A small image classifier, trained from scratch.
Model: 5.32M parameters, 32-pixel images, norm batchnorm, activation relu6, depths [2, 4, 4], widths [80, 128, 240].
Training: soap at rate 0.0014, 9700 steps, batches of 128, held-out accuracy 87%.
Data: trained on photos of plants, animals and fungi (iNaturalist), 77898 training examples.
Rows from block 2 of a small image classifier, named by matrix and row number. Rows with one number belong to one channel. Each number is 128 + 24 x the weight over its row's rms, rounded and kept within 0 to 255. All counts start at 0.
After each channel's rows are labels from the 100 images, of 14976, where the channel reaches its highest value: "colour at peak" is the nearest of a few named colours to the mean colour under the peak. Only what is clearly more common there than usual is listed. The data: photos of plants, animals and fungi (iNaturalist).
# convs0: first 3x3 conv, stride 2 (model.blocks.2.convs.0.weight, 128x80x3x3, each kernel summed), inputs 0-79
# convs1: second 3x3 conv (model.blocks.2.convs.1.weight, 128x128x3x3, transposed, each kernel summed), outputs 0-127

convs0.18 [136 136 112 117 169 156 106 134 128 138  97 145 114 114 137 130 118  95 120 107 154 154 108 116  93 125 112 135 159  69 135  99 123 114 114 136 121 120 104 159 104 112 118 138 152  75 101 132 165 127 141 135 104 165 105 131 141 134 186 112 150  94 113  80 139 104 150 155 140 127 126 116  55 149  85 101 119 116 121 132]
convs1.18 [123  97 134 104 145  67 112 123 122 109 117 145 140 111 126 160 113 110 161 125 123  94 134  98 198 121 167 121 111 169 142 108  95  92 122 103 136 145 143 145 111 169  93 146 104 146 109 189 136 106 133 173 107 114 119 119 112 105 132  90 109 156 139 128 105 190 167 126 103 114 110 126 134 109  85  92 147 105  89 109 136 122 139 137 116 118 144 132 124 104 148 105 145 118 102 144  97 126 108 113 149 150 137 148 108 115 127 142  97 124 104 163 162 145 142 109  68 127 159 105 151 124 121  94 145 117 103 127]
colour at peak: orange

convs0.80 [145 125  98 167 170 103 108 147 160 138 149 156 122 106 163 156 146  80 154 143 154 121 178 109 174 141 183  98 170 120 163 135 133 110 138 100 128 161 138 185 115 125 138 171 124 144 140 146  97 114 114 113 134 127 128 132 106 114 115  88 114 119 144 115 123 119 111 110 146 117 100 127 147 106 142 140 140 151 149  92]
convs1.80 [ 98 150 114 135  75 100 143 153  68 105 142 112 156 107 134 130 139 141 129 125 103 171 119 157 133 129  75 150 102 137 144 134 153 115 172  82 152 121 107 133 109 122  96 107 149 118 136 151 110 135 134  77  96 123 139 152 100 113 128 136 111 147 142  96  76 106 100 123 134 164 163 112 132 110 145 135 179 127 158  97 118  83 138 135 105 108 117 128 134 118 129 135 111 143 152 140  98 130 102  92 149 121 106 129 124 146  91 135 139  99  94 114  88 122  85 143 117 105 131  92 110 109  91 112 102 124 101 184]
colour at peak: pink; red

convs0.5 [166 137 113 167 157 144 121 137 132 125 130 136 147 160 159 153 115 107 134 118 136 124 146 136 150 112 194 109 166 135 164 166 160 130 111 119 140 156 163 147 108 144 143 171 153 105 102 161 121 137 104 142 137 112 149 134 126 135 107  99 137 134 103 121 115 115 156 134  96 124 127 142 168 127  94 133 176 207 123 147]
convs1.5 [ 93 124 136 126 127 106 143  81  87 130 158 152 136 113 146 159 119 132 110 135 133 129 106 108 129 128  79 172  96  93 121 111 160  85 178 119 129 101  96 129 107 100 109  95 154 120 144 145 128 117 154 132  69 132 119 112 108 150 139  87 125 143 150 109  96 123 103 101 117 131 136  83 106 108 138 129 150 136 145  85 111 116 123 120  95 123 130 123 144 128 160 118 141 131 130 103 108 114 167  72 136 133 112 147 118 115  58 124 116 125  72 111 110 138 114 125 114 111 112 121 120  91  73  87 133 101  90 142]
colour at peak: pink

convs0.102 [123  93 143 114 100 120  95 110 143 128 105 134 125  97 120  87  96 136 101 102 120 158  76 137 108 138 129 116 145 147  75 107  89 140 143 135 115 108 130 114 141 101 106  92 119 105 148 118 175 140 147 157 154 124 111 120 178 114 158 169 108  94 140 101 134  99 117 170 117  99 134  95  80 128 156 106 126 121 147 142]
convs1.102 [124 117  91 126 143 131 120 146 151 124 158 128 134 129 115 186  90 119 158 156  88 132 125 118 111 139 102 112 100 112 147  68 161 128 119  94 132 117 108 124 125 194  85 152 160 145 152 164  96  67 118 166 138  81 116  91 112 139 137 136 145 152 120 112 135 157 142 104 115 131 143 135 144 122 104 127 127  84 106 122  84 142 137 154 116 132 170 125 130 135 144 104 161 151  79 159 122 120 122 131 112 141 118 120 109 122 140 148 117 165 138 137 130 103 146 145  76 109 190  88 144 133 144 139 150 125 129 136]
colour at peak: brown

convs0.26 [121 130 124  99  97  71 108 125 122 135 101 122  74 134  78 111 133 136 116 144 184 123  75 115  94 123 133  89  84 149  94 100 106 119 105 141 131 159  92  77 140 120 112 114 119 140 136  91 153 154 149 127  99 136 155 165 153 116 131 114 116 143 125 140 119 118 124 124 120 108 118 110 122 117 140 155  77 121 104 145]
convs1.26 [147  65  88 146 136 137 103 139 146 210 143 134  92 122 142 121 104  87 138 134 125 107 144 152 105  96  49  93 137 110 132 142 110 134 144 116 142 141 109 153 148 151  98 106 138 123 117 150 113 127 111 161 114 101 124  99 177 126 124 133 111 112 112 111 137 126 101 115 159 159 133 137 129 105 121 105 112  95 162 104 128 182  99 106 131 118 157 153 140 138 126 136 116 143 115 143 186 126 122 131 113 107  91 118 122 119 130 145 106 155 179  78 135 121 112 147 126 108 137 147 134 136 140 128 133 115 178  89]
colour at peak: brown

convs0.21 [114  96 137 124 100  56  94  86 127  90  89 121 109 143  77 102 113  90  99 143 121 103  97 105 109 116 131 121 117 121  98 108 117 118 118 113 131 117 118  87 113 115  86 100 101 133 108  91 128 132 138 137 121 128 113 149 122 107 128 111 127  93 126 104 106  85  92 124 125 108  87 117  94 142 148 139  83 148 107 115]
convs1.21 [137 133 114 150 133 125 110 100 152 152 136 119  98 137 149 111 129 123 148 125  96  80 131 146 108 141  84  90 124 107 109 160 126 171 166  80 135 144 112 109 114 126 131 164 185 112 152 146 130 107 113 163 105  70  73  88 143 142 135 103 106 125 106 125 145 110  87 120 133 156 120 143 133  95 123 128  96 102 100  97 117 146 123 111 125  81 138 151 154 168 146 128  89 138  83 149 151 171 147 105 146 157 107 129 133 139 168  83 115 144 118 120 119 134 143 148 118 150 124 129 142 157 108 119 141  88 155  99]
colour at peak: brown

convs0.73 [187  98 142 146 113 118 128 138 123 107 137 133 123  97  97 133 120 125 141 118 152 122 130 144 143 153 147 131 120 124 107 138 178 131 146 132  70 132 138 132 177 151  99 110 115 156  90 165 112  99 100 122 134 101 101 163 166 119 132 111  90  88 135 162 139  82 112 111 175 124 106 129 109 112 168 110  98 162 123 122]
convs1.73 [ 89 106 137 156 144 123 124 161 150 112 109 113 124 152  96 112 125 130 104 120 126 161 162 125  87 139 107 126 124 149 109 147 164 131 144 146 106  57 124 110 120 139 102 112 121  93 100 196 132 117 129 127 119  91 160 126 109 156 135 152 117 125 186 135 103  74  90 117 108  87 108 102 104 140 141 167 133 120  97 118  95 127 128  99 142 116 114 110 103 124 141 134  77 121 124 125 112 119 121 102 123 102 190 122 142 115 140 133 145 138 137 111 132 137  91 107 146 120  51 108 107 131 128 102  94 131 109 138]
colour at peak: brown

convs0.40 [120 135 150 119 138 128 131 131 117  86 157 119 128 146 144  93 150 129 134 104 103 180  74 127 150 140 118 171 185 147  90 151 167 108 193 132 124 107 133 103 141 108 128 101  90 130 175 144 139 133 119 112 105 132 108 138  91 149 137 125 149 116 120 118 140 140 114 161 114  90 109 126  76 158 135 152 118 116 150 130]
convs1.40 [134 101 150 101 152  99 103 161 157 144 128 132 104 118 108  91 164 124 122  93 152 118 132 146  94 119 165 135  99 202 110 139 118 108  98 129 162 103 154  85 127 108  97 113 132 123  81 147  99 110 128 140 121  94 151  94  90 111 165 121 109 121 107 151 137 148 164 134  89 119  96 111 118 145 156 129 114 130 114 114  84 122 137 121  76 108 104 130 117 113 148  94 168 134 127 106 166 126  61 107 125 133 149 147 137 108  90 131 103 124  99 133 160 134 124 147 109 118 158 115 137 169 133  92 123 119 107 140]
colour at peak: orange

convs0.89 [112 152 146 164 138  78 136 146 147 134 146 116 128 124 141 143 133 134 132 114 142 118 163 180 120 145 176 104 118 113 106 142 169 136 143 135 141 192 143 163 104 133 150 169 169 160 141 168 142 104 165 135 132 141 157 151 168 150 139 122 105 156 161 149 118 130 147 145 113 127 126 135 117 107 127 155 170 176 112 114]
convs1.89 [112 104  94 130 131 167 141 100  86  96 126 140 113  96 140 161 127 127  92 122 160 114 105 112 131 127 131 129  90 162 120  85 125  77 158 126 151 126 106 136 143  66 109 126 100 100 133 141 122  89 114  82 125 104 102 144 127 122 124 109  97 169 114 127 108 103 122 130  99 156 106 122  85 148 104 156 169  95 109 100  93  97 142 124 108 133 103 130 127 143 118 122  83 117 142 108 119 110 184  97 117 138 149  95  97  96 102 134 142 136 148 109 127  88 103 124  96 122 149  95 103  83 111 126 133 145 122 163]
colour at peak: pink

convs0.46 [135  87  73 133 142 137 116 148 115 131  74 144 114 120 158 104 139  95 121 136 152 147 155 124 172  96  97 134 148 110 134 107 127 130 131 137 117 125 115 143 155  94 132 116 104  79 148 141 113 135  97 129 116  98 110 144 129 166 106  83 149 103 148 139 120  77 135 107 142 139  90 115  91 100 118 156 143 113 180  94]
convs1.46 [151 138 131 143  98  93  89 104 104 146 139 144 116  93 117 116 109 127 106 110 138 126 116 145 189 152 136 136  83 134 149 196 114 115 140  99 181 130  85 146 120 161 113 117 115 145 128 113 135 134  96 123 126 139 157 147 129  97 125 145 113 113 140 144 113 132 129 153  84 136 110 112 124  74 132 115 145 135 112 130 130 103 144 127  92 130 131 125 146  87 135  93 137 106 143 168  84 144  90 110 150 126 124 152 182 134 114 136 110  76 113 145 141 121  84 134 137 140 105  75 110 121  95  62 118 104 125 144]
colour at peak: yellow; orange

convs0.111 [117 151 113 104 155  93 144 133 199 123 145 106  93 123 129 146 120 102 129 157 112  89 109 120 120 183 125  98 117 116 101 104  99 139 108 109 187 109 153 157 137 106 121 119 156 119 130  96 138 104 125 113 132 125 108 136 129 142 147 142 131 169 133 107 100 123  84 104 119 142 159  95 138 175 115 115  85 167 133 138]
convs1.111 [107 123 121 126 113 187 145  94  99 176 131 162 117  96 114 112 104 117 131 132 109 137  79 121 136 136 130 113 116  92 160 124 113 119 140 143 140 144 175 138 117 130 109  73 119  99 162  76 100 138 170 111 134 129 126 139 111 127 103 141 173  78 118  62 143 142 115 117 121 136 136 125  97 131  90 142 158 138 109 123 127 104 133 146 152 137 133 179 146 155 155 163 106 138  69 117 111 150 120  96 142 149  81 132 124 127 164 123 141 130 142 141 118 112 110 109 109 116 143  93 138  87  76 144 136 133 130 139]
colour at peak: white

convs0.14 [133 118 168 120 120 144 113  90  80 127 123  87 126 141 122 150 126 172 113 142 104 101  85 167  98  99 122 148 111 147 138  78 116  86 107 121 164  94 118 100 131 139 125 114 185 115 125 133 136 126 138 131 100 119 155 118 150  85 132 120 147  99 124 134 137 167 160 112 131 136 141 113 100 176 141 140 148 154  83 112]
convs1.14 [112 121 141 146  88  92 159  71 123 111 104 112 155 112 124 133 112 125 116 116 139 107  73 107 119 103 115 145 136 113 155 131 154 126 149 124 150 121  56  99 124 133 120 144 134 135 131 123 115 137 123 118 123 129  98 148  61 128 132 123 136 108 157 155 148 126 164  98  63 121 126 129 124 114 119 131 167 119 119 120 128 107 127 131  78 125  82 131 111 107 133 134 125 129 144 109 118 117 240 105 144 134 114 131 116 104  88 142 140 140 147 139 124 116 122 133 106 120 118 111  81  92 152 115 124 115 103  84]
colour at peak: green

convs0.7 [166 144 162 134 117 133 131  98 150 152 142 142 127 108 150 110 133 144 168 122 137 154 166 128 193 127 154 123 141 131 149 170 114 116 129  87 144 135 152 119 148 117 131 143 112 160 126  94 108 127 112 115 154 108 105 116 119  94  83 182 121 140 148 142 122 161 133  70 132 129 110 182 173  93 121 119 108 109 148 116]
convs1.7 [ 96 120 107 147  79  84 145 143 108 101 103 132 159 115 126 144 118 118 148 144 117 148  77 161 112 136 112 156 116 149 162 132 128  86 110 108 106 126  85 119 106  92 151 145  99 139 127  94 133 163 160  95 131 129 145 141  87 128 135 148 129 112 143 112 126 129  88 117 153 138 154  90 133 128 153 169 136 125 129 113 128 115 139  88 154 163 115 118 131 127  92 155  69 141 129 109  95 135 140 112 138 113 111  85 137 125 109 113 162 102 109  85 128 117  88 157 109 128 121 121 115 152  76 118  77 110  73 159]
colour at peak: pink; purple

convs0.78 [100 116 134 113 131 105  82 134  98  75  65 107 124 127 111 111 107 121  98 142 138 134 126 112 143  97 126 160 103 132 119  87 123  97 103 148 156 137 107  90 107  95 112 163 121  91 138 108 151  80 101 118 105 107 136 146 163  92 109 115 140  91  99 145 136 112 135 139 100 138 126 113 114 126 151 146  99 118  85 158]
convs1.78 [128 101  98 145 140 107  99 138 150 175 122 132 125 132 137 117 106 131 146 142 113 112 109  91 145 121  87 105 131 108 149 151 125 153 154  91 154 139  93 113 141 126 123 140 124 159 158 150 132 123  95 187 126 120  85 121 154 153 107 139 103 136 125 131 125 129  85 131 130 124 115 125 154  94  88  80 133  92  99 136 156 185  98 119 149 112 129 119 137 109 143 118 121 108  82 154 135 139 124 147 157 147  62 137 134 117 185 106 108 144 141 150 117 118 146 164 121 125 128  89 117 143 118 128 165  63 156  83]
colour at peak: brown

convs0.11 [ 91 118 142  94 113 129 118 126 131 108 116 125 100 141 115 128 150 150  93 138  81  92  97 143  85 103 146  96 136 127 152 126 152 129 165 119 123 118 116 126 143 123 146  84 144 136 132 198 138  95 138 180 108 138 142 101 149 121 140 124 130 105 140 134 128  82 175 127 141 131 133 142  84 116 121 166 168 175 112 107]
convs1.11 [117 136 107 131  89  86 118  97 109 105 103 148 178 102 111 162 130 120 118 135 175 129  96 108 120 107 135 164 129 140 116 113 122 124 140 152 151 107  67  87  85 128 129 132 108 128 114 122 124 151  97 150 114 127 105 145  57 127 104 109 129 148 143 143 135 125 164 121  93 137 113 143 134 163 128 148 139 102 114 134 139  40 113 151 111 132 104  96 108 113 125 110 112 143 140 139 109 112 196 107 125 114 151 118 125  84  91 157 106 135 156 156 113 131 106 105 110  99 147 109  95 100 147 115 132 140 133 136]
colour at peak: green

convs0.22 [172 166 124 155 116 101  96 158 139 101 124 131 125 128 124 139 131 101 130 147 147  80 176 126 130 177 173 171  94 143 155  88 137 134  97 136 135 122 108 131 111 107 113 139 138 124 102 158 107  78 101 148 150 108  88 143 126  94 148 112 146 106 123 109 136 172 125 129 135  89 150 117 107 146 130 109 110 129 171 149]
convs1.22 [101 157 121 160 131 149 149 109 129 165 110 120 164 124 120  86 129 142 121 111 127 142 130 120 150 132 157 123 140 128 143 142 102 150 158 128 134 117 168 119 160 144 124  96 143 115 144 170 115 139 160 127 115 144 130 158 126 112  92 162 105  97 209  97 134 105  68 133 100  90 101 114  62 141  75 132 105 102  98  95 121 118 115 111  92  93 131 107 102 159 123 126 121 138 134  83 134 140 160 142 103 134 113 119 112 137 168  94 129 149 141 180 127 148 119 108 137 127 118 165 131 108  86 139 142 115 117 137]
colour at peak: purple; pink

convs0.43 [152 184 127 106 102 142 111 153 121 140 120 136 109 147  90 139  93  91 106 121 117 126 104 126  99 116 152 106 119 163 125 130 118 152 167 123 106 142 159 122  85 116 119 129 134 208 109 127 124 175 141 141 137 145 147 111 106 125 152 113 147 116 127  91 127 206 139 160 104  93 113 135 140 116 148 117 117 127 140 149]
convs1.43 [102 132 116 140 109 133 143 122 134 124 127 130 161 120 144 147 136 111 141 112 100 123 141 132 134 121 134 100 121 124  84  80 139 122 132  81 126 113 129 151 128  92 113 111 118 128 132 177 121 109 158 112 139 132 115 163 121 125 149 164 101 126 136 176 128 104  79 142 103 132 109 127 105 158 141 103  87 139 142 137  94  96 110 156 114 179 126 154  99 127  89 160 123 114 138  65 180 121 105 122 107 117 142  90  70 127 134 100 146 145 150 103 163  94 139 118  87 154 172 164 129  73  87 131 117 131 142 141]
colour at peak: pink

convs0.92 [133 129 136 168  90 102 107 102 136 142  81 141 152  97  94  78  98  77  73 132 145 129 178 113 131 137 150 147 131 136 112 129 122 139 109 131 111 141 147 124 110 159  96 155 107 101 133 133 118 130 123 141 115 120 114 108 129 101 118 118 121  86 107  76 111  96  94 120 101  78 102 117 125 163 146  94 134 124 114 146]
convs1.92 [ 97 160  96 163 113  93 106 108 101 138 156 124 166 112 144 158 101 174 153 130 131  89  98 103 108  86  85 140 131 106  96 153 146 131 150 124 125 104 116 130 114 144 143 143 184 115 137 110 129 133  88 124  85 153  87 102 123 111 126 143 137  93 173 113 110 114 113 108 166 152 134  95 140 134 118 149 108 110  88 136 146  85 173 126 155  66 105 132 142 102 171 120 132 156 114 133 127 169 116 105 167 128 122 153 124 130 127 138 109 112  84 104 118 132 144 165 122 169 132 130 134 110 129 109 113 106 127 124]
colour at peak: pink

convs0.84 [144 140 144  83 130 123 144 141 142 112 147 150  86 109 149  94 147 133 136 104 106 127  57 155  99 104 116 112  75  89 133  88 126 104 129 114 109 105 121 173 127  97 129 135 181 128 107 135 133 109 120 149  96 160 103 115 137 132 131 175 120 123 150 124 102 124 145 134 121 136 150 119  77  91 132 144 109  88 148 130]
convs1.84 [110  95 111 124 133 124 150 119 172  96 109 165 155 126 136 177 152 122 188 131  94 132 174 126 120 153 160 129 116 125 136 107 154 100  93  95 139 147 130 125 164 158 160 134 104 108 105 159 117  97 109 144 123 130 121 123 106 140 115 133 151  83 144 146  95 139 137 110  86 112  88 172 102 127 143 166 162 129 133 116 133  69 114 136  94  94 147 104 147 116 147 148 115  83 130 138  80 131 174 123 132 129 137 150 121 119 159  84 120 116 161 143 118 141 144 130 103 142 135 111 112 157 133 107 164 143 131  83]
colour at peak: white