config.toml
model = "image classifier"
image_size = 32
norm = "batchnorm"
avg_pool_shortcut = false
beta2 = 0.999
beta1 = 0.95
shampoo_beta = 0.95
epochs = 15.9
final_lr_fraction = 0.05
weight_decay = 0.2
Rows from block 6 of a small image classifier, named by matrix and row number. Rows with one number belong to one channel. Each number is 500 + 40 x the weight over its row's rms, rounded and kept within 0 to 999. All counts start at 0. Numbers have three digits each. After the name is the row's rms in percent of the matrix's.
After each channel's rows are labels from the 100 images, of 14976, where the channel reaches its highest value: "strongest on" is what is common among them. Only what is clearly more common there than usual is listed. The data: photos of plants, animals and fungi (iNaturalist). In brackets: how many of the 100.
# convs0: first 3x3 conv, stride 2 (model.blocks.6.convs.0.weight, 240x128x3x3, each kernel summed), inputs 0-63
# convs1: second 3x3 conv (model.blocks.6.convs.1.weight, 240x240x3x3, transposed, each kernel summed), outputs 0-47

convs0.23 087:485554504473459530518451540487458570618487481536461504510533475477522511481520476496446462530455482489471493495494473457498552488564475557476493444480394457537525501491409546509510539514514532
convs1.23 095:491480474539550470535474538478420500552549525572472538476513472477538516529499467537512477486507441489552535513548526535495454549431465490443451
strongest on: order Lepidoptera (35)

convs0.132 103:495514495512446497428493485517487547468491516515510561488486466498464507576521467458448531450453582586489463472440534461491421497563506482449452529485483586456517439478634524494414504443486428
convs1.132 097:677593595547432472548462499503455399461562511547485448503497529498507462429530471464518557514482540509547459507498483502510500471533550524578459
strongest on: phylum Chordata (92); class Aves (91)

convs0.111 095:525440416474500483493471518461466537501487429501551514506524509509493450504605572454515453533457499445513431535518599526471474574511529476527563566540537389461506466486492419504505540489466538
convs1.111 087:454436525445523497529538479528503460595547487482510493506494539470489485443501568534529500428438552584441530519526465566522521472456522509504504
strongest on: class Insecta (67); phylum Arthropoda (67)

convs0.153 108:504478494580551415493513470441458558484510556500556493484461570512510511463555585512499457513482577452451506492457533438499429483533482508520445493408479560477514473522505549466543499583505507
convs1.153 094:498469522520546441529489445420416526615548537586452524475470507529458437467441537508487500481475419518448500615498536483436512512507464469425464
strongest on: order Lepidoptera (37)

convs0.69 102:526523525555548478509478475572462430468488527446544485483567424527535554480496454465486588431447560479523498514465512453538489486532449493473494557533452468526505474550475437494475526518517485
convs1.69 090:579541459533490472428508545482615485539505463474488505484470482455484618435573517519542445448473460425577511496460541459516448446552463463483452
strongest on: class Aves (88)

convs0.37 110:540488474542489490498510516507453584519505500475478527536575503490462512494542487480520530596427624518436470525494486454505442459508499452460452478441532511478540449497512622470502570455470500
convs1.37 112:542561606512492529569436437455427432487487466544506502447471493452503456517517508486527463496525511463503492556544541514487494503509510530487455
strongest on: class Aves (91)

convs0.180 093:495571469595464534464506467550456515475491497501491498493491411470467477551546463512502563468464517539511471556454551482506469485538482493528485542494490535532564542526527467554450532437466478
convs1.180 090:549569497499435443473502570501453403548547471544524470485514490462509470427522473424486539414547480522554527525484574484466501488560497497523479
strongest on: phylum Chordata (95); class Aves (94)

convs0.103 091:461510498537523415474473483488550553489478482473547489466527502573473571560459460528495458473444574488472486541487485443565421495540468463454540536455481549519482480537500468366523522491477500
convs1.103 097:552503518476497493544519426427473534480481514459442554429463512541453533513647504522540506513490475459467490553493496483530526463527515487506476
strongest on: order Passeriformes (54)

convs0.8 096:470491474506482544478450478529452522505512646447519509448452487488511475523547474450469504456502414502450556438553480583480482480554480542529486448477560510527526516517507544545465509533484540
convs1.8 085:497497484532543478540555468498518408610536493526482462543496482577527545466527446478522492491498443416576544534456486431499482523495487500444508
strongest on: order Lepidoptera (39)

convs0.105 105:524408455431582480542487499483474442494476451473487493479560556507421546513567572470469451542456498427554478502477551457526579462475490553464553488486448453510480485448455479515490521481487528
convs1.105 100:449478536512497532485519480404546480546480464542476559532474520523504455440488533475528445476482539494466541522489479549444482483469498497498458
strongest on: phylum Arthropoda (68); class Insecta (62)

convs0.185 127:514510492494510473480465451447482442511534479552511422491485463453491479455536473556529467470583461463455500512492461487525594482439458518511525497506500520467465516485461492494526514592509536
convs1.185 114:481521466507506463397492507481422506499496542482499500587472446534530456546425494527493492498568550532486528550491472489558509515446523492524507
strongest on: order Passeriformes (51)

convs0.30 090:495526629483525537553539476546551569457457497507523555500510522498488518525511467519522460509495494510518505515445470460485464505413478515468417506499438558472504399476487542502543573502484497
convs1.30 111:431524580536479536475593470468502456480555509523454480465461543521428468502506469525487495523452498529497509548492445473468469458466421436517536
strongest on: class Insecta (67); phylum Arthropoda (67); order Lepidoptera (39)

convs0.149 091:539468477519504492449499504455447484501466491574605472496497518521543564584460478447588487464476498468523458575500499526507537523476549475532497600518482465495554481449510449476475494472440463
convs1.149 087:414434519493450496412535491522425497596517482492530446540446501492512518475494492507535531534516489559426483448481453521598570459486482456573547
strongest on: order Lepidoptera (34)

convs0.50 096:423531512544486472433487513544459528465504520520504548473488461493475512553501461558504492430451575481521484562454477485570475483557505448494477574439459548439527492460574522529452477515446421
convs1.50 090:547528544444441473483420489505461459593565461506465478489460534525546475483512489534566513502430503468467495443445495498507533486534532580551488
strongest on: phylum Chordata (98); class Aves (97)

convs0.107 118:519513458526556463464528484417511496459499472557514454426520584530577580508424479505570502479579519442521503523454494488518478528514562469457489578450434513478504504483430489473495452467442474
convs1.107 108:465514417431504463375489449505454531463468483466522453482451435505487584539447506494520507489565483545487483475498526468449574489482511550556526
strongest on: class Aves (87); order Passeriformes (75)

convs0.64 094:475596502459560491493523523557525524495543591522493479500470454519538489525456390437477517500585458520524473504450520482467546508498507464503522552467549499515501561521555564417496482490517480
convs1.64 102:576527486471467419517549474454390480461514494535518426509453518508486472494554499460489520492554473485479491545544528457470439534475509515514442
strongest on: order Passeriformes (55)

convs0.49 110:493483430503490560474536521551470526504510540529521465466478549509539539589473432425500563499415534593460520439470532507461517492511536507475453529525494500442573485531527570477495536440452455
convs1.49 102:554556500507477431518466446485488438556505421609512379510485458447485484470501474496506550514468504460560488477494519500473475517524489511523441
strongest on: phylum Chordata (92); class Aves (90)

convs0.93 095:443523509519423523456531521540541540488488517502499514469538500502567528571504479528545473486613511504462402480491482532504508511564565501516491540420476527488539472470493457520490484462449438
convs1.93 095:464460458440521523439516451510402526495562457548485475467479480610449503537458446483448529492528592520462488504464515494552612428483536549565525
strongest on: class Aves (96); order Passeriformes (62)

convs0.91 089:506519440478430481416601536547480547481498540474481542493528477495575536543464496490558449512439519561454446515456483503539505510501559500449426546490505558536550432504558479476487533431461466
convs1.91 100:443506588515494514574428479507510485473517446623435470481546461484499436528504431469467501500497480483486478477513503485512534483555542586553477
strongest on: order Anseriformes (26); family: Anatidae (26)

convs0.202 106:477544583557482477520493495506521539520456556506535511479517501490536535566514490529541496422538487492453364451470465520510505495564523511504423510432475508495540483529521507540501525459480480
convs1.202 103:439577537520490498479542509535417569581564498568481503536486538552481452485467469491464513554438492538484484512461533505616545433474522446531563
strongest on: order Passeriformes (51)

convs0.63 103:482411518535449440509541405514478514485551497450478487470572542504450527455477564507511483546418608447482525495496475478561503475514421479474440502499465474515494528511529532497493515483515516
convs1.63 106:471528541525589558582479441452467535500463584557498565408460551413460460480540512481489469490502561564546508543477464539492530494544493503539460
strongest on: order Lepidoptera (32)

convs0.224 087:494532472453476484469516485504488569487529493449541528547514506508571472533484463459520506489457487535516464459468539481480396568510571435457552505496506486435474471450528449506498499469481510
convs1.224 102:522516580430450478513535475537443482444491499474484478505516487471463468477542445515501483451538571486437466514536508537523488491510511509501489
strongest on: order Lepidoptera (35)

convs0.158 107:436495526472482459491494499599500504473531494465489545512426486506511530489518531483456526434481545463456475507420492490511491554538478516463506541494535471433453505482569589607469504567462524
convs1.158 108:479483479533485427533491527580548449561636469561458482491438525507517502487477539555536495466483498485515448466552477484470477542548508574534491
strongest on: class Aves (90); order Passeriformes (58)

convs0.21 089:473476514537501474499518494512447476430464519452482480502493585486476555518524616447562459515502498492451473435489496508537540469524484468502490500503466540510486395531491431555541481518526547
convs1.21 095:490439425511498502485508492439587516539467579595478523508490533486473490470439453485452535479542484455531517474421496549531490530489501474535526
strongest on: phylum Tracheophyta (26); kingdom Plantae (26)

convs0.235 092:476491470468549468543455456537518461474557461514502500528517484471521498469515516519446481449492504493461505490488510448476499550508434463532490455460484442456489507433535496569483466589562502
convs1.235 078:528434468511550535464442524493500475463420506402470511477469467571568568507493530499546538490547527549447527490437462509510422532528460530521480
strongest on: order Lepidoptera (32)

convs0.166 107:460526491525512459419481487474471441438500464542504465436564523512507560500486470506530515472508532462531571529466488484597515490540508449460485566461457508491472545517478491514489505521438482
convs1.166 097:457557404431462465393447490503520498588529494534498477483425466502532549491537539558534527442491509460518494452431534500481491531474468600525525
strongest on: class Aves (93); order Passeriformes (61)

convs0.225 103:476566468550494456441521501499428466517498470524503463493541548473588504583462456396581561498496471511478499483517473457494545505508532421501524537509551440452547543462432641486506480500458481
convs1.225 101:480509457437436450464474425582454471488498459502532467475406459489499575494490502497537544543529538463498479436548546502496529567473494540502454
strongest on: order Passeriformes (55)

convs0.68 098:501523503546502531512477499477467486546546503459532418447564468518566505520515444402515513494444486419424488463559460441443535546544488504500470486466487473506512501508418500524475469534518466
convs1.68 109:461501436444505532443597477554488496548466502462515448450498468508523501505500494523522534503482408498506555473527511477471513519501451498465479
strongest on: class Insecta (61); phylum Arthropoda (61); order Lepidoptera (32)

convs0.221 111:490484480438565471511500522491495576464431490499534560564527472466404506511516514472523453476501520497589532509469636520495487432455498444471513536481449509500497443488537411451473570477519515
convs1.221 100:514504542439449525560483428472568502502527503528469484476469546488410520479467417490517484503463641500468505541505469524471463428484509573547479
strongest on: kingdom Plantae (36); phylum Tracheophyta (36); class Magnoliopsida (31)

convs0.11 102:528466481464588472494528511524456447495433478463519494550516548468439498496502526496524494496450542527518506521478501509549483414443485498470568552417494516501507423521508465512519549504523542
convs1.11 094:486536565474446545495541483423502465529599431542481533460460529458453434448508479515495500491495658529443506550501477518454435472504495481450447
strongest on: kingdom Plantae (26); phylum Tracheophyta (26)

convs0.102 108:480470440432473470509519487517457505565518513498500672462551511454498585502489504490459443439432535483502527474416491536517521468501468539472472476461386456501484454490495428462568527521507535
convs1.102 114:494516568502465557526426385425503515525552497545496510530459469483530455485505459527453502530452630507485507524531513533437399523491473544524510
strongest on: phylum Arthropoda (62); class Insecta (59)

convs0.51 094:477455533498534481481497485584508448458507503421448465478539535490498449434535556463506491511414573488469519507484493503549520515536438489469493570543572463461492447554478520566484505528483532
convs1.51 093:466572481542513445501529577522516495578474472517465519432496502425496494474452521502471450434470442502635497445442491563472466504543470483463492
strongest on: phylum Chordata (95); class Aves (93)

convs0.220 108:507505465526476471446462457461469475455473478515477429432570501512544529508516479447550467537446485493476533512553501411491532520497518471488548529510455487434522502492421507481466523447528511
convs1.220 105:568507432510472498523545495550515592476477547456519444468542473479488591453545467478478540511553497445576536497486531511456492503481488535531493
strongest on: order Passeriformes (50)

convs0.217 084:525595443468582450500505461494473490491528455588480560471481487463545533499445459563489500541597521538489510459470466495503521499489500475586552425477458517524476488469526489466493501559491544
convs1.217 104:582459486492535419506486464493432469491487490489486516504436458503526500547500475493539517513556506414458488532527507503550511574399481520500484
strongest on: order Passeriformes (50)

convs0.195 105:557542571526528575547547541473499516442499493455453477468499458558481557553461498456483533490423512418453517500493465490468416569477554479454528488526448568598448495468477487478453465501513516
convs1.195 100:450420551472535528449513471463554438458489559497443478480485501527423546478581497443555459452451451561516469474476450520462541491532474453484466
strongest on: class Insecta (77); text has "bee" (30); family: Apidae (26)